From a checkpoint of a small autoregressive pixel model.
Model: arch transformer_decoder, width 256, layers 8, norm layernorm, activation reglu.
Training: soap at rate 0.0015, 6600 steps, batches of 192.
Data: trained on photos of plants and fungi (iNaturalist), 90422 training examples, 14.0 epochs.
Rows from block 4, named by matrix and row number. Rows with one number belong to one neuron. Each number is 128 + 24 x the weight over its row's rms, rounded and kept within 0 to 255. All counts start at 0. Numbers have three digits each. After the name is the row's rms in percent of the matrix's.
# gate: MLP gate (model.blocks.4.mlp.gate.weight, 512x256), inputs 0-255
# fc1: MLP up (model.blocks.4.mlp.fc1.weight, 512x256), inputs 0-255
# fc2: MLP down (model.blocks.4.mlp.fc2.weight, 256x512, transposed), outputs 0-255
gate.39 102:102151126130111159091119158143145138147135119130114152129097185155129106161157142128146118143145122153106122129127163150137148144079148114119169144126114086110101137100138124099129147173150095107147087132144159157150123168127102121138161135163082128118136135128127154152092099090099119073125156143104135159100156127131162144131165135147113133115099130122108143119107127093136107108141124124119088159131117139118148140161147124116122117137131102154138116110121131156147123086183095164097127101108113090085140185127124099152134120113086113146113203130159153140093125102138121149157136102155094133132111126158149105164131179175095098162142119103122117134087110171098170147110129128176143136109165116133184139109157145143153150100125141163092144156130115128095106160089119
gate.40 099:117140113127111166069152156098101092157115129112117117107132117127139128130136139099134127123156139127109118123127072108118094105116157138125086163152139147129131127153113151095155123131128119124084118138122088146114136205179135152200107156142148134084081149104118127126103097132168168108095121115137093072121106157132116133112116168098084158153141147139090139154158127162102124176145153111132101123130145154139147155124082123135127106130145169118103145118099086137147109101065130176157131110139146134142154136129124147122130115156107067122139088113146104143112144096163131148147151090151147160113130140138126135136088121112148125147086156162113112131145111144136104158148124149153125153132161088140134137118137119118118128107136145139149096106149101113138193157159092
gate.41 095:166125164126166146097096098109100172147174162116120118168111127135148127102125152093150155159115145121112172157129147116118168136145157179082139139119122136113118122136146092135126135148139157107121163111106173119124139122147127122162123168102158106126136107140087120124133094113123130117148121111110134147148151135104136126097121088134134089136124134116131110101131119127145113102131154139066159127146103122131121161135165113144147103127179099112108168123142141131157126127116145156168061097137122084118100156096176098128112083128152143130155175106111110103110118131105126136170110093164086151137099161133109094131153158118165154137139119147190090110106151119136129100169091130128106121088109120146066110126069123114130076130152120100177126134136149144105141123128144
gate.42 100:106106149118124113134104122140159129127147100115067138118110136174125121136098171148110150119139147157133150189141197169107129132163075146113124107136116107117154120156146166142104132118076145082096103128101117090098145133122125138109093144119104124144126116097116093140116132126163108107127086137122133087146101159119097125110164069122137157113100105103122172165123137110142161155151126176129170127107128134135134126113111087117132112135143119142145079114125138126172120101118123125103137112144137188135130134154091131153132098126082137131119118119157136172133124082106122097135186154102095137135089160173131091150172131117161124163153127132114107082129148130131139130144142138157165152147120130130107122145104114165098162109103083158139111131158158155117141128155090
gate.43 096:162137085135145108127135081093127153068107161137164136131150136123112108119135122119164121137134116127125156130130166115097160085132135155131135104118147126141178144137166155080112152099153139097156140092115115121160119112118104134185111123100133131159124079138112130120052143148099175098123177137127131112157157097141155176100128133134069129115109106154118174176089085116108159131149109142138157110168124148085100143166159122144134150132130119147118139169128122122154123098082109157109102105126104120123103151144103112126121133116123112118141076132175110142121107143142143144093116135091108073091125141103142124190153120176127136128124115114155135078109121141143102178131122171131159129134129137126123138134097112133142126144126113150120110106092148150145102113157140
gate.44 097:057121146106125135130107106077149141146114120102099118128093120179168142099112122114119179163128130112105115135148156143149137119151126108106088115125138164138125167127121097140105077159138123153081144072140092120139107149155101124154108156127095112131128132151102124106121140185109105134080168094149123132126096139102150136114105146164113139149132139079131142119135148095082116119108136178115140113114152089104115108121109161109111131090111115127121094118156100160144140187084133156080180138116094167117137115105132161133119154157119097121062145165127128172119121121132130078109120140168157131130134128142149097136121104145144091106135140141139121129113175143134092108111141100139097148103152152110122102162116130130168106120115146124138097125145131123135134128192124
gate.45 102:149157093112146107096109120118164115141110149147155148093111098103085131106122134134108152129125099090167137143154141080080086151103137150099133136144126160108124097129144144096139139094138132172144181125140160161116136136135146137139115129122097104137146137128100109117154128089135127144122109125138138178135133171051132139105145114079095096144146097116084116117099153131114127138153158112111107152113137160121141143121145133163138159098153162149106163108099149127129104106107129116154084107146126140115159188141082096147113125106142140123110108127154135143073161134113121154121160095115136119107104124148158166083157105151088138143151107090113142105161095134086108104141160129141091105121163076152127134169117147147109132092136096101092148150090137131138101147149158
gate.46 109:149131122200150096150141103140130163141154112149141106108074127181119121095129118097135133129146090144145100140129112118160129148094151142141152100138169190100126157106138145144176106124143090138089144110100118098160148108137161165158141128075133125113165106159124109093162138120128125102108117144131046090070088105115130126114120098147155112147128102107098165116113141127096171124146148110139076116132144159142093132099118109109112150138135132137124106147175152102087099152124123153152114142124093104131131144139153141161153121099127125090179172127161120116154121096113152113144114118110125156123149109135102110154106135125137150148137142183108130125092138175111096108137140138134169135139148116127132119105093115119123124095136137150159167139135168114160163141128129
fc1.39 097:157089132145167134137158123120134148153168154163144144091115122117146148109116108109173126098105123084123144117111105137166106135176127108136111100130146105123171168084121124141113132107093145133106130119108096120120075163121132106113130137121102107096122107153127150140104145173158172170104133117111110131148099137153143094187123145135118148119137148167160087108114117142140126143122120131189102106087105111081175122112127154125131103154094128122097133155146126149110152120107140133127106099151118141139132164173156117068112096119142107128151134105080104108180104118126106096108105105116103149118140080134133085111119128123084113134159151121112147106140177129122073085092139133152143141096088147098119111112114097140109130175121133145128129102120098079158133093146131
fc1.40 093:151111124122129136158146096139135138156118131109131074147123126107130173101078127128153177161126136155127115155142105129133116095098153208098098141143143120149162077155124156168143117094141116118120139151107149140101106132108148162130141119120163161143150114100151184149127112107079104133126101136125126117112163156167158127113137151111123115103077130126126088127107125144133132087111124060151098140162119109095128120139122101131098130135138116104160167128089118116116110160153112127104102138136108128139178095114147146113153125131164122178134144138113145178151128152111130117103152101125136150124171157124133136102122147120134122160147145145121061128158119161071109095181114143132120151110093111131133122138142113082120176107164182131096103142181143128136117121126111
fc1.41 090:142156116144103112134135089131166102148159134139117181098088143168070108101110141159132148103181177111130151165137156113068144132114092153138175132131149116102125121130094140147137160141105071160076063104067157090141138128134104104132126110135144150158171121137094153135140105135139109148130165099087104108156130097132145143114138164133180142112145124151099131120138091163147105147118142140148111150165122086170109130114134091098074137141107154156162135122148129120122120124122114132094154146133143172096162158121154138111144113141128101123088113118115129154123132115112132127085133113114103134140162141110122123122136108151106094114094107125103167139135128107134145148146119131144192148151090120123166146111166094102139133143131117127096133129133152097129152122139095
fc1.42 098:135159086189143134094181107111101133120131180104154131123108073072107108129135114127106119132114097134126126113126101115148119146087157090127104122089114127115136129108138097154132113106124120154143109118131116185135150127135160136090126142136187154141134100138184166112120148130114116122074096101098078178103130136129118133103143111119130162153136153110151121115098113148123116123078115115138110136137110132131118101165184170136154117129137113145102118138101124185170120137104148093177114168129135125172102137161122208136126146144133115115117098128121098110107109120142119118114141120162158150132158140127138172116100137126080142103117128150171139125162112174104140155101104105083120123118152117124157123176127116115165145139093131105114137120122110093117120113101157
fc1.43 087:123125114110126130141157119159142138118156141110098123089151132143090149095113164098140078159123126119105151116143138123070128109163169173090111116161106125145087143102167155129137098136120148119142149109129129126084157151119103141123109096124124135128164121107114161131096152143103172144157114150157140138121128128070139154108124176147102079131101088139100114180083095122118116138137125119166209117109080125135183107095122102138134141151139116106124122147103110138094101086127128141108160160111131118143110128108175125172128106143092091155146155098126097096111126109125127094066080154121133132119115116109143153110151140127163140125135148153169119142119137158166108110126117149118110135092116157159111122151130110139101155126104150143144146142099116175100083129135144
fc1.44 102:115082143107128131103131103127112092134144163121068143103128159164149175189134130161102139156115105116121073105132096128126119157156102159164146097134129095105144102131116102132106139144176127144109120110135154150111117117135167151156142156119082137077162130140129141113156124137145120162109138104098115144157095141111155126117127138112122171175144152129149120157147123124114175153094169139121110133070132141128110152116141157115074152093148139132171115110187111155115128131147145148082131134129122142114122155118160115138122125139124082146071131117089136092126175136134121162130157111135121155090111077101114087136121118120132121137122114133113154105105139132156125105141115118109101125093097108123151136108149128165155089149144108135120122121076119178167159141146068
fc1.45 101:117127129145112146155086111089116112156132132164166100127137089114117129129126120156130154128119115122152121117104148117118142124153107154147123184128135093113176124157109109108155121110076069130139150134125102120133151131117144147122137108108130176146139135127117136117143129126140148119078166153136167147116115155097137133099102114126129086122117092149096121166118159132115167172122123141121188153176136060100121095102141120142154088167119079141109137110106135155120138172133135121137122120171128128124107141113126136103143116170156113140114164145180138142073159094162119129102090108113109123108135160101115136160120113127125110090124101129142165119152128156139094160194138112141168157167131117124154084165109171098119125104116071108138161105149117135081155109143134
fc1.46 106:094179126109093131141120131104137128092168098071145116173127137116139126135081088139114129114130097067102140115109149157133111149102110141101124112122137176133152098154130161128143135145116141165162100133169151135153145107143099121135123114089138087099106113086153136146148113142168105130107141131143111183135138137157114129127075178072170174160107133138152130137154094119156159108118131160137162137188163114111097110101123104140134150113127115135112112107116145165163118148113096156173144121138114122118135152115135150163113127146151156109107152125121086133124119139124135078140096153150123127133133143146118124160146165135156160147120153135148092117145141152105172126174145121115134158129110131184109114132113155134109150169139126110184095100122109142092130121118067
fc2.39 100:169096131152127138106124143136135101137131140103139153146115101140122137099130158130120084109140142166122105126122116111101107101113176148143117087126112156123101135124134156129088144080134132131129120115096125115119118108140131117151140153177116126134074175137115162117094110078132085135140168130145156164122080118115125150110156139138145119165157141114164139090148142092140129095129098120162091086130125090107108117157156159100118123128125104135108136130087158113120110135117144130150131169176104112120134163088137150122099137107145154118131139136111144156105132148092119196099164114116129145128072136169148196142102128172158140098107121161149110110115136068176177091167120144137125135107159136103177108148160124124167158135128165125124112133114139092098137113168124
fc2.40 102:097124167140116089108115105097109164113119135149137158117138111115108118169167107100137145121101100123147118119103101159092140151118147106146094100126113148141150118098143132134114083132127138114129109125138136151164095133138113112101108100111148153143147133154147149123086150141142132127133120080134107193173150126073127116134122114129111152146111144086126144153092102142167132134138161114129154138120101104152141154143129153170149124134135066159102148103062115161094127077163136176119116158106123122111112083111115157090122130153129067125145148044125138132126141106096147155189116088116118130139117126113116121182104121129123121113160133074121083133107118103133131117112168089098148105127126170086118114166158124119142149153143118124117167132127161100115128133141129
fc2.41 086:132146151126149148114115163139100114168120096167118104176154116138146147086054182099124085126138111144121150128112093115187098120093134139102115120145142110151119143180144193156124126152108145127104145133127153119137152129103157173107147127108153091131114150105111127161131137097062118121106089166157116125124183153111102133121109133117097128145141145160166137140139117113145107113110171132095122121126108118148164111105101161137136115140107115115084111160103144100128158111117173122155114135105063156128164094134153144098119109138137118119097094135106161137147107078116097127128114153111149131133105121132140134160116113169106102105120102120110143116157121151162110102082137119149086121131131115133105127123147109095109144149143135088175131096135137137117131092151073
fc2.42 102:157097114125118086123122169139164175143131115128101147107159168074114129152122122150089122149140150130110102147126141154075125130119104105106117123123087121134116152138138160132061160123150124128122113116139141081127096130145132133167163153160124101132094156127133121161097177125098169106131143115126132118160125151120103165115174126089177143098083095147101145167113140077112140174126084123166070135120134163115160141122090105117145150195103108115148122107154107110089202110122098086101126149159106124149128126106104114179119139134100111152096124164132135111129117120152126123125142149102104136112131113156103113165139101145162119119120131132116134126145121102136099146131139125158137123130124170137089146117134127110080107148115124131137108172139101170156136111126138
fc2.43 095:157158112138155122127119114105114128122135184096087123129099140144162123116128129159159143162115117084137098143128141153108135127095107139142133126122113123123123146155119092121110147097113113170180123103139149153127076117163162116117117126113128142092141125130136088130106156112142135115198112141157136108077149159159091132138112120130124086127099158128152125094112130137108147122146150120072125109184120121167124109163114138157110099101173100095163148132145127149095144112124099128147051110130099080129118163144120149142133115124167073074159099152145120109134151129097111147155099124134111141125142126125081086145165115116149122161108085121164117125155121110169117172153144142144139124131139098111143147087113139159143158096114101152098160110167114123123166088132135
fc2.44 099:130125110102127138128142135157147146112077138130152101106100106151089137103131101122120160146051158135133145153148085118084121103110148123154140122138117169139073105141155127114155130125128145105120110136145163174135128108132106134119139110096142109159107134086137087177114121116079109107116124159122128153096161108128095156096120125192173129116123106135163114099087070177124122122141116165132134147147136114098105134110133109172132134132108132148108160104184127171123152128109121149144159118139123095153134088127100146128114099134119121088147132114178120140172119181175114141129131124143102159131128126112153137128118118071152146119166142145155116157146135136116122130102093166104168136152135163132125161118114097101104106121138096185168129142113162126149122140170103
fc2.45 103:131117132140113155123167099153123132129123115114140145081149137110087126098119158117137143111134137143114123123117173117127136122105131096122125101157140123134182138113092124135120115155114113148138114155143086120110111166121114104111083134146109151091140098113121152117095140103131121126139169135152086154156105132128158116128131102117104165135156059097187146107113106106150164131099126102113109180136153157101149127162127108100112148135152140154118080147127108141085175143148090077117137142092129149116102133115101159129148137139139126162155114157150108055158121078120154146118100076151135150120126103166137133113129140137131088141173126123110080127157196108145130158153092106117155128132163145166149138155173150139118122156152129143094123108142145079103133116173111
fc2.46 104:141130182148114133128129099157127116132152144166170087131131137127165099108126107113122126123077101176181114122148102118138129114152136092110144150119092114164153150088128135090149153169154166093115104114120082137131098141166148147143158166120144159112169129134159142122109111155140112120151147124106140100107100116135175110128141126140157097134178139131167110130144151133124112135162152143106115134140107147125089115096125106146099128150153104167125173119138149118115089128138159104098154156142123116126168098146123125112124160132107115140116141128136167102150137140127137121093156103175121107167122117079097151066149139097119131109151151091110160126146083124140109164130109162140119149110137110127147155129129141141098106140136119174094189085103146101173160090123183