{
  "horizontal_flip": false,
  "levels_per_channel": 6,
  "vocab_size": 217,
  "norm_position": "pre",
  "activation": "reglu",
  "fused_qkv": false,
  "residual_init": "scaled_by_depth",
  "adamw_lr_other_params": 0.0025,
  "adamw_weight_decay_other_params": 0.05
}
Rows from block 2 of a small autoregressive pixel model, named by matrix and row number. Rows with one number belong to one neuron. Each number is 500 + 50 x the weight over its row's rms, rounded and kept within 0 to 999. All counts start at 0. Numbers have three digits each. After the name is the row's rms in percent of the matrix's.
After each neuron's rows are labels from the 100 images, of 14976, where the neuron reaches its largest size: "strongest on" is what is common among them. Only what is clearly more common there than usual is listed. The data: photos of plants and fungi (iNaturalist). In brackets: how many of the 100.
# gate: MLP gate (model.blocks.2.mlp.gate.weight, 512x256), inputs 86-171
# fc1: MLP up (model.blocks.2.mlp.fc1.weight, 512x256), inputs 86-171
# fc2: MLP down (model.blocks.2.mlp.fc2.weight, 256x512, transposed), outputs 86-171

gate.383 101:482570401573504521498464449526515557500577508523493484528464491506478455455495476511495470530503539498498530526493483494468463528520498499557456565557472475478607507475559487516498393466500475470546453482514459458440510468523490515550410588422565431660511502
fc1.383 103:527511525508536495494474520490457570400449434427394545541499483431424466447441486439609486485496443477555467404554546471449505536494405509412492482543493481476476436431493473474529518604582570545474502505466482521507509546507433472378564445536445513501572573
fc2.383 098:469508444395565510479511597596598457473499492546581480503532514561534554583495503583375501501525431526481525482521487421505440400476582480512457556518560461365550568546542512535492449485540542515521587525437606530525464540492476581463496514497516512466485408
strongest on: family: Asteraceae (27)

gate.210 103:462499540474530474534537506455529486510416483561516458462439528507447464466576525593482468526483515525435443539459466536464537584506371523462517557513491522478540521597577590494507455384415460373455407464538555520570348415585561487483546505391512467407493475
fc1.210 098:535446511514444508425556544481492499499569428500446567490470485546534532451461479506460568397493513461524518407577415516462500355499516500536490500555502438562519423406441448483500545509489551535516431568491457508544528501432544513538522504544511538605490567
fc2.210 095:429465482477514520505548587557488445452489473430477575416524485476438504561483572426468495545446551532486602487483518557526547493430440455483490508509545526484540554492598522495511592489399429436490482499563607553407452458407489562498503608393501542386546474
strongest on: order Lamiales (25)

gate.222 094:421498487556475564455532499494583479475561460518440483404652524535575468574496451533505416482522558529550506452497525528508547492522568459557500591546414520499472460456507470451559447500542406465459527485395459473478483382554498528475517510568470508458503476
fc1.222 098:643416484493497499513486492419479504479512531380559404561454402427417511459413558568429587540467527555546482474566445438435478482438457545465400427501489454523443601519497477517509470451459527540497500548537584566523554641479443425484451462488588556530544483
fc2.222 104:558387520464475469413515496490515452546494580522598558546451498459510559463574529579528467503523501482427523524555516587481533597539508414564521496533543569474615470499517431452518507591480491520476537442481545459512497479451615509479468405482430534517454478
strongest on: order Caryophyllales (33); family: Cactaceae (30); order: Asparagales (25)

gate.162 111:542433473567458533467430481565480508568597547553562439599560472475554405475499543547539516523482463490405451516468432529582424470393406488485514509539462633474497468469417521544516521511500567451504552402475493459540476480445456518532524531402422485542531517
fc1.162 105:483539439527487446566445514548474558515536393471550499539577545492492453459482516558583480441539448470501548421581530576575383544494538499456471519545510597542568567560458542361487522483508516473560506457428371391520427423506492556541531438541428500495448532
fc2.162 109:580462591459535594519551468446544493446526546494493507453509587484516560622454588500475470504511483545553516562481443472541509459508439499525458380490443485484456524451512444627477495450447519518476427571514530559501548509505519486504496488450551568477445478
strongest on: class Liliopsida (25)

gate.352 086:485499489461440524472584492468493498523395496464550491448527581469451502480505538563406566447518414484457576460559501482480504484516595606492516393509476532460562471524540506495526555449578559628486389510521531480487449557442502475558578501504528453421492577
fc1.352 082:444524456523551492600450488497607477496559533406487573446519484515471449419552510514466545499461541492456535565480472440509456501536517507474485504493433639473547568501455488595560487473484469573595426500553429483577520462560434470527506519538518458561442466
fc2.352 086:525490494526407584505494454497464544409473534442516438538523535558580593519549437505579507492468502530470490459427568518531462503484457434516511516437525486526475466493544552377487550510419408493481478404545527456499504539433641449540584434416409495452414578
strongest on: order Asterales (29); family: Asteraceae (29)

gate.144 107:473602433493441528542556459489529500492538516480515520614477493504452547510480476497505506551450535672449546579334492524563525528477550525566536603443470526521497570565509495465468494475515473486478445448413449473426465464511472461540489590514455419516548491
fc1.144 113:504583520494427604541462518566567486449542530474475457505478597521474479490547426448531446588435496618537488536374518514553531514539478516440579601468561464501446499575535516459461446549486532525444503453401562441508536420416467560558504462477492510518558467
fc2.144 110:498418586512510534516532434457365560560546449587435495452460467475452584472438501553575496509521474449522483484534568510457562526470561477526473503455509514566491515462503564457545567467589450418472479508573523570511552574530553425558478531460467415488431523
strongest on: order Asterales (28); family: Asteraceae (28)

gate.350 103:516420417562442514549506449526497476465405497537526465446438541488448497441517471573502478484439548522584466533465488545485437470510478531483496535492500540523480463475494470477453499511490524482484479487511582438532484474519370493555561447390530497465554577
fc1.350 100:541480492414630575424507495445450436561558581531487486487488514471525505561449457446508479445445534402624531465514541519371436518386468387552531523436494503468550543519532505470474574455524525511503470512534427521428460541458567433455485519496516483497472512
fc2.350 109:479501539509601445578521475499519504494508514458398493587486553549485468433519537471562472397546448527448469445518485480454478491488399498484464458511518487382482361473397506590519469555428500539479549585467426548492460587566484524540492453503486514503471576
strongest on: class Liliopsida (30); order Asparagales (25)

gate.72 092:533554525549475576542431563526442403566596430460479525503545508574506426464447441497502483518466473494544412452366483567546484518484508565584508469478414496482509520571494567542547540476457574438471416422468577444520436503448508539483458454527474538556415436
fc1.72 089:572600532560507536584441490513482473570576372460475497505476498549511431465484511538510437450441505541502502402455485578519514510553561491599509510454446536539432479582529615478555481497448582431465393484497552483518496551437550513520470487471556584585500412
fc2.72 090:598515477518605481505528616416543470439529559482513623490543523476462502549541446515483435439454486449547475519407601446425496455531492500467439496549463438425452435518527477508483588479559505500444535532595479595329477393438484518532416548517450470467490522
strongest on: class Liliopsida (28)

gate.293 106:528510503511443508545538449468461551422575461497446574467528427457421554440586415529495477388478568363474490529503374505470535533537520510375482558463447495455550526513555483422514564542551472491516485474504486554478567488523528475484619497537445404476473486
fc1.293 109:555505436435450413544435491435518484511502508537461457480488465409427568488526518456545615590468483455431542555436422479497619582501487557490529477439459540497487491509573528489432424561482486421521543515444522533505577557481446497479530528486475539515493447
fc2.293 108:581558584493577524463470465466475531549487509566482488484436534432464505389422549500533538481467490561534522482553415376564553451448437506540554603554501518488609451484490496515497524523547488577465552490594503473558491449500483520464509505470479468499473520
strongest on: order Asterales (30); family: Asteraceae (30)

gate.167 095:582491515626611541516494457455441580445484549491485462436475510482438564533480516525507491512491520475570440565471496525518573531534519563488554516517540512378410406527530508589480403541546460499434468432437472555492497353506460546555477467524461532443530488
fc1.167 090:591441520487498448469479452607496608461532519417589447528473487445468504507511466462475474576527438473535578595483553529564456428510504582490536545539481454448447452538529401546630481491544491520547442441450472577498505520472495547557509473579515553559513420
fc2.167 090:513475507599518367531495525556501498488495500559510447501581506503530551459491435529565481512522540542461457480526496459409548524506497484451466503480612438544598481459549557412492495464460469445476463492543512457439507504456530563441495491478588429489492458
strongest on: order Asterales (28); family: Asteraceae (28)

gate.262 086:513473441551494473484540448498506581538547502548470473432443490523492556409508465480450550475476506459461481542482536569509560543476478558483524500452567591445351508515558560529495482466468507550458475466490476456465506428553416483582528590438598542513452408
fc1.262 090:486496529505506523387547440577475499441532483452393544440544556472458472628472496528609427505550463448493463494483435445533509572530510473453476410570462474605570482495413419438472537501523563476591528536530579507528484487610487549388561489553470456458572555
fc2.262 082:457487549500479498509437455502527458460578590494440547511462424505600432547551480505489497427450441559477522468448575510490484482529472457487493450556521476472548461473504544550489521393505517473548523530482487487539495417460531502607536554548499428516587527
strongest on: order Asterales (30); family: Asteraceae (30)

gate.328 095:497593464525489566415530588492509535479561453534538478453591436501535476443444485562512463478424467491537478462448440552569533608516532573582495570513455536500422497433505512485614486532468485455530496444472501519457510496471525456512424498550502456455430483
fc1.328 100:446579557513520479501504463405556593483486501548519356449566490522517483443539506521457425427524523534552512447476508455518553501501517544393474488419480514534601469500399474472565476417491539436463432486506497455638443506539521493517493480516508550557480505
fc2.328 105:554468493549468509578452420531446517538534507486490571453476419453431531455484532488485564609485522415594466399548478479567494475536406510525532574534509546525454535611490553536472361478491540455459531416538553453430494397421490496462487461442502429424513418
strongest on: class: Liliopsida (34); order Asparagales (32); family: Asparagaceae (32)

gate.7 101:526569470482555431452394438447417545557558433488471465565438500440508492409487461468531473526497433566467476503417543526516444506552439534548511471433538472428460451508434504564441581602582534505438497478495618574537585538483532458541469495506467459543500431
fc1.7 112:481604519473540537528488498441451504464541464513544484532415443513451452575517463470530532592512588440500533428497503574529509514488488592477573474503425518482507550450485470524499598541457545413497472578537549451474575420496511509550549504492426446541540499
fc2.7 106:532412528503496533468532519504553497510438521488509513495559521498621586499578431494440416462426385548487473460592442504510543503500531582603454452446577449527594568422506552413509484530506537521416516530526536501379484498498513571518552502503559440473411448
strongest on: order Asterales (34); family: Asteraceae (34)

gate.474 094:504567502445438585488582479492541453537455376496588496405564520525472499469529504506447516589451487557518555496469486579476574433475576455487385545484508543548510518557475527518509484498502532432530481510455546452457438388468511539485507446517514503485542450
fc1.474 106:414601511563584558572612523434563574516493418474499521508580490508471496463512464556468615593446417536445513532486460550493489507501593475417488444494538490543419551446400537498578445474520486481570463512468435566538490471508527422519502503562446523460486365
fc2.474 107:529511502508397498507507516556412542515483489485411511518501538463463499491487425485550488484499544533464549530487477518467440510515386389594463495515472505514405499498568556441501433532523411547482501440572612531596584493517627515561512525480396516477460502
strongest on: class Liliopsida (28)

gate.57 102:497561538544472526495352504520526432509558455461444573489461536514469445554664490536496506506435472511609475529522464519413549517583494480545559523524533508531547457547493509465548481463485425493493426493458503504551421493520462555495502432487404478512437462
fc1.57 095:559509428543486511492437492562544458482514494511563547497494479495489377493575466597476486518468440499408470455585451538448574557595563575500555564489500514605508420463478546463581347467408455432582444536549565460495472457518512444521508450427490480450418455
fc2.57 093:503559456460608478510534571419436545412517469524484620538477539499485505489479536474488501525468518514544460519427521357402504479496574559508500457507501359471394473498535414541475508499517532469432553527598437436495557446465486483576495446560587532556457511
strongest on: class Liliopsida (27)

gate.470 100:467515423442491499385509469392529419432480477391532473446538576447523592431514447602493541477523449448555538542469556461456458502478540454374501460426557458507509522481507412513445565501572491546486527551498458533431620565546506533484521521572563491464509488
fc1.470 103:493521535397467579420539540491450433509539426452467513462481509539467451463561477520544491491505461564448536518496531561522529519476516479524475519498440507640521514499481458398451562476508478522428597496595541496560575419557464459489557540602609469463415497
fc2.470 100:469460492537564504493568533557512518520466544498509524432532413478431541498446491498465415505532449407593444503556502477506503503480460458440574431503484486524482530528495472511531499490550609489523488511490598518484511477439482455458607507440429351462570560
strongest on: order Asterales (31); family: Asteraceae (31)

gate.410 105:534493591580537475487528495469450513549530490571558516497563530514438438468509532572518389449402524606431503567575481592500514444526509525539568492564557537557449461550466511565522501455395475506591456502480534423520478486476470508504575517494565530526435472
fc1.410 097:569496470588513556464557490476507484524434516489537513505397424443520492556442414507526532529545467370483469484528546485441431570537515500485589524462581392406483465420465484427473447513575437525493526489553452564535571536518528547467526392446476527503544489
fc2.410 105:406486521496472426533447519516463483506577598513479528372524509497504477461528504471507505545432519473463476561525467440643482470511523544500419505516499528488472558527464456608622553492525501495584480546503451461406381456500428466553530590487548516485526540
strongest on: order Lamiales (25)

gate.120 098:440529492556502509483497508436572453423347460520470537471507462486544508497518511501462423511574441509411476446493592499493575459450579431500542473546460420592494514547344551433539519567466501376555520457508460527567459553430513470541593428495513454579508542
fc1.120 092:511455540525496529395513497476446493567449540510504515456414448582447510551448457469445498570522489520562549507575506531448410563466476507530498518540512508471458441443533561514502539440569420495443465486495504523460494384490447511606528432448510506504574516
fc2.120 099:401530512563443473546558454526590456513554514556576527567687563475512478468625455535459507422520424441499502525416487523478540555504517520489478526539518480523559501506591472569441409425410475518540591551433544526474511497479442574483532432510477524482504557
strongest on: order Caryophyllales (27); order Asparagales (26)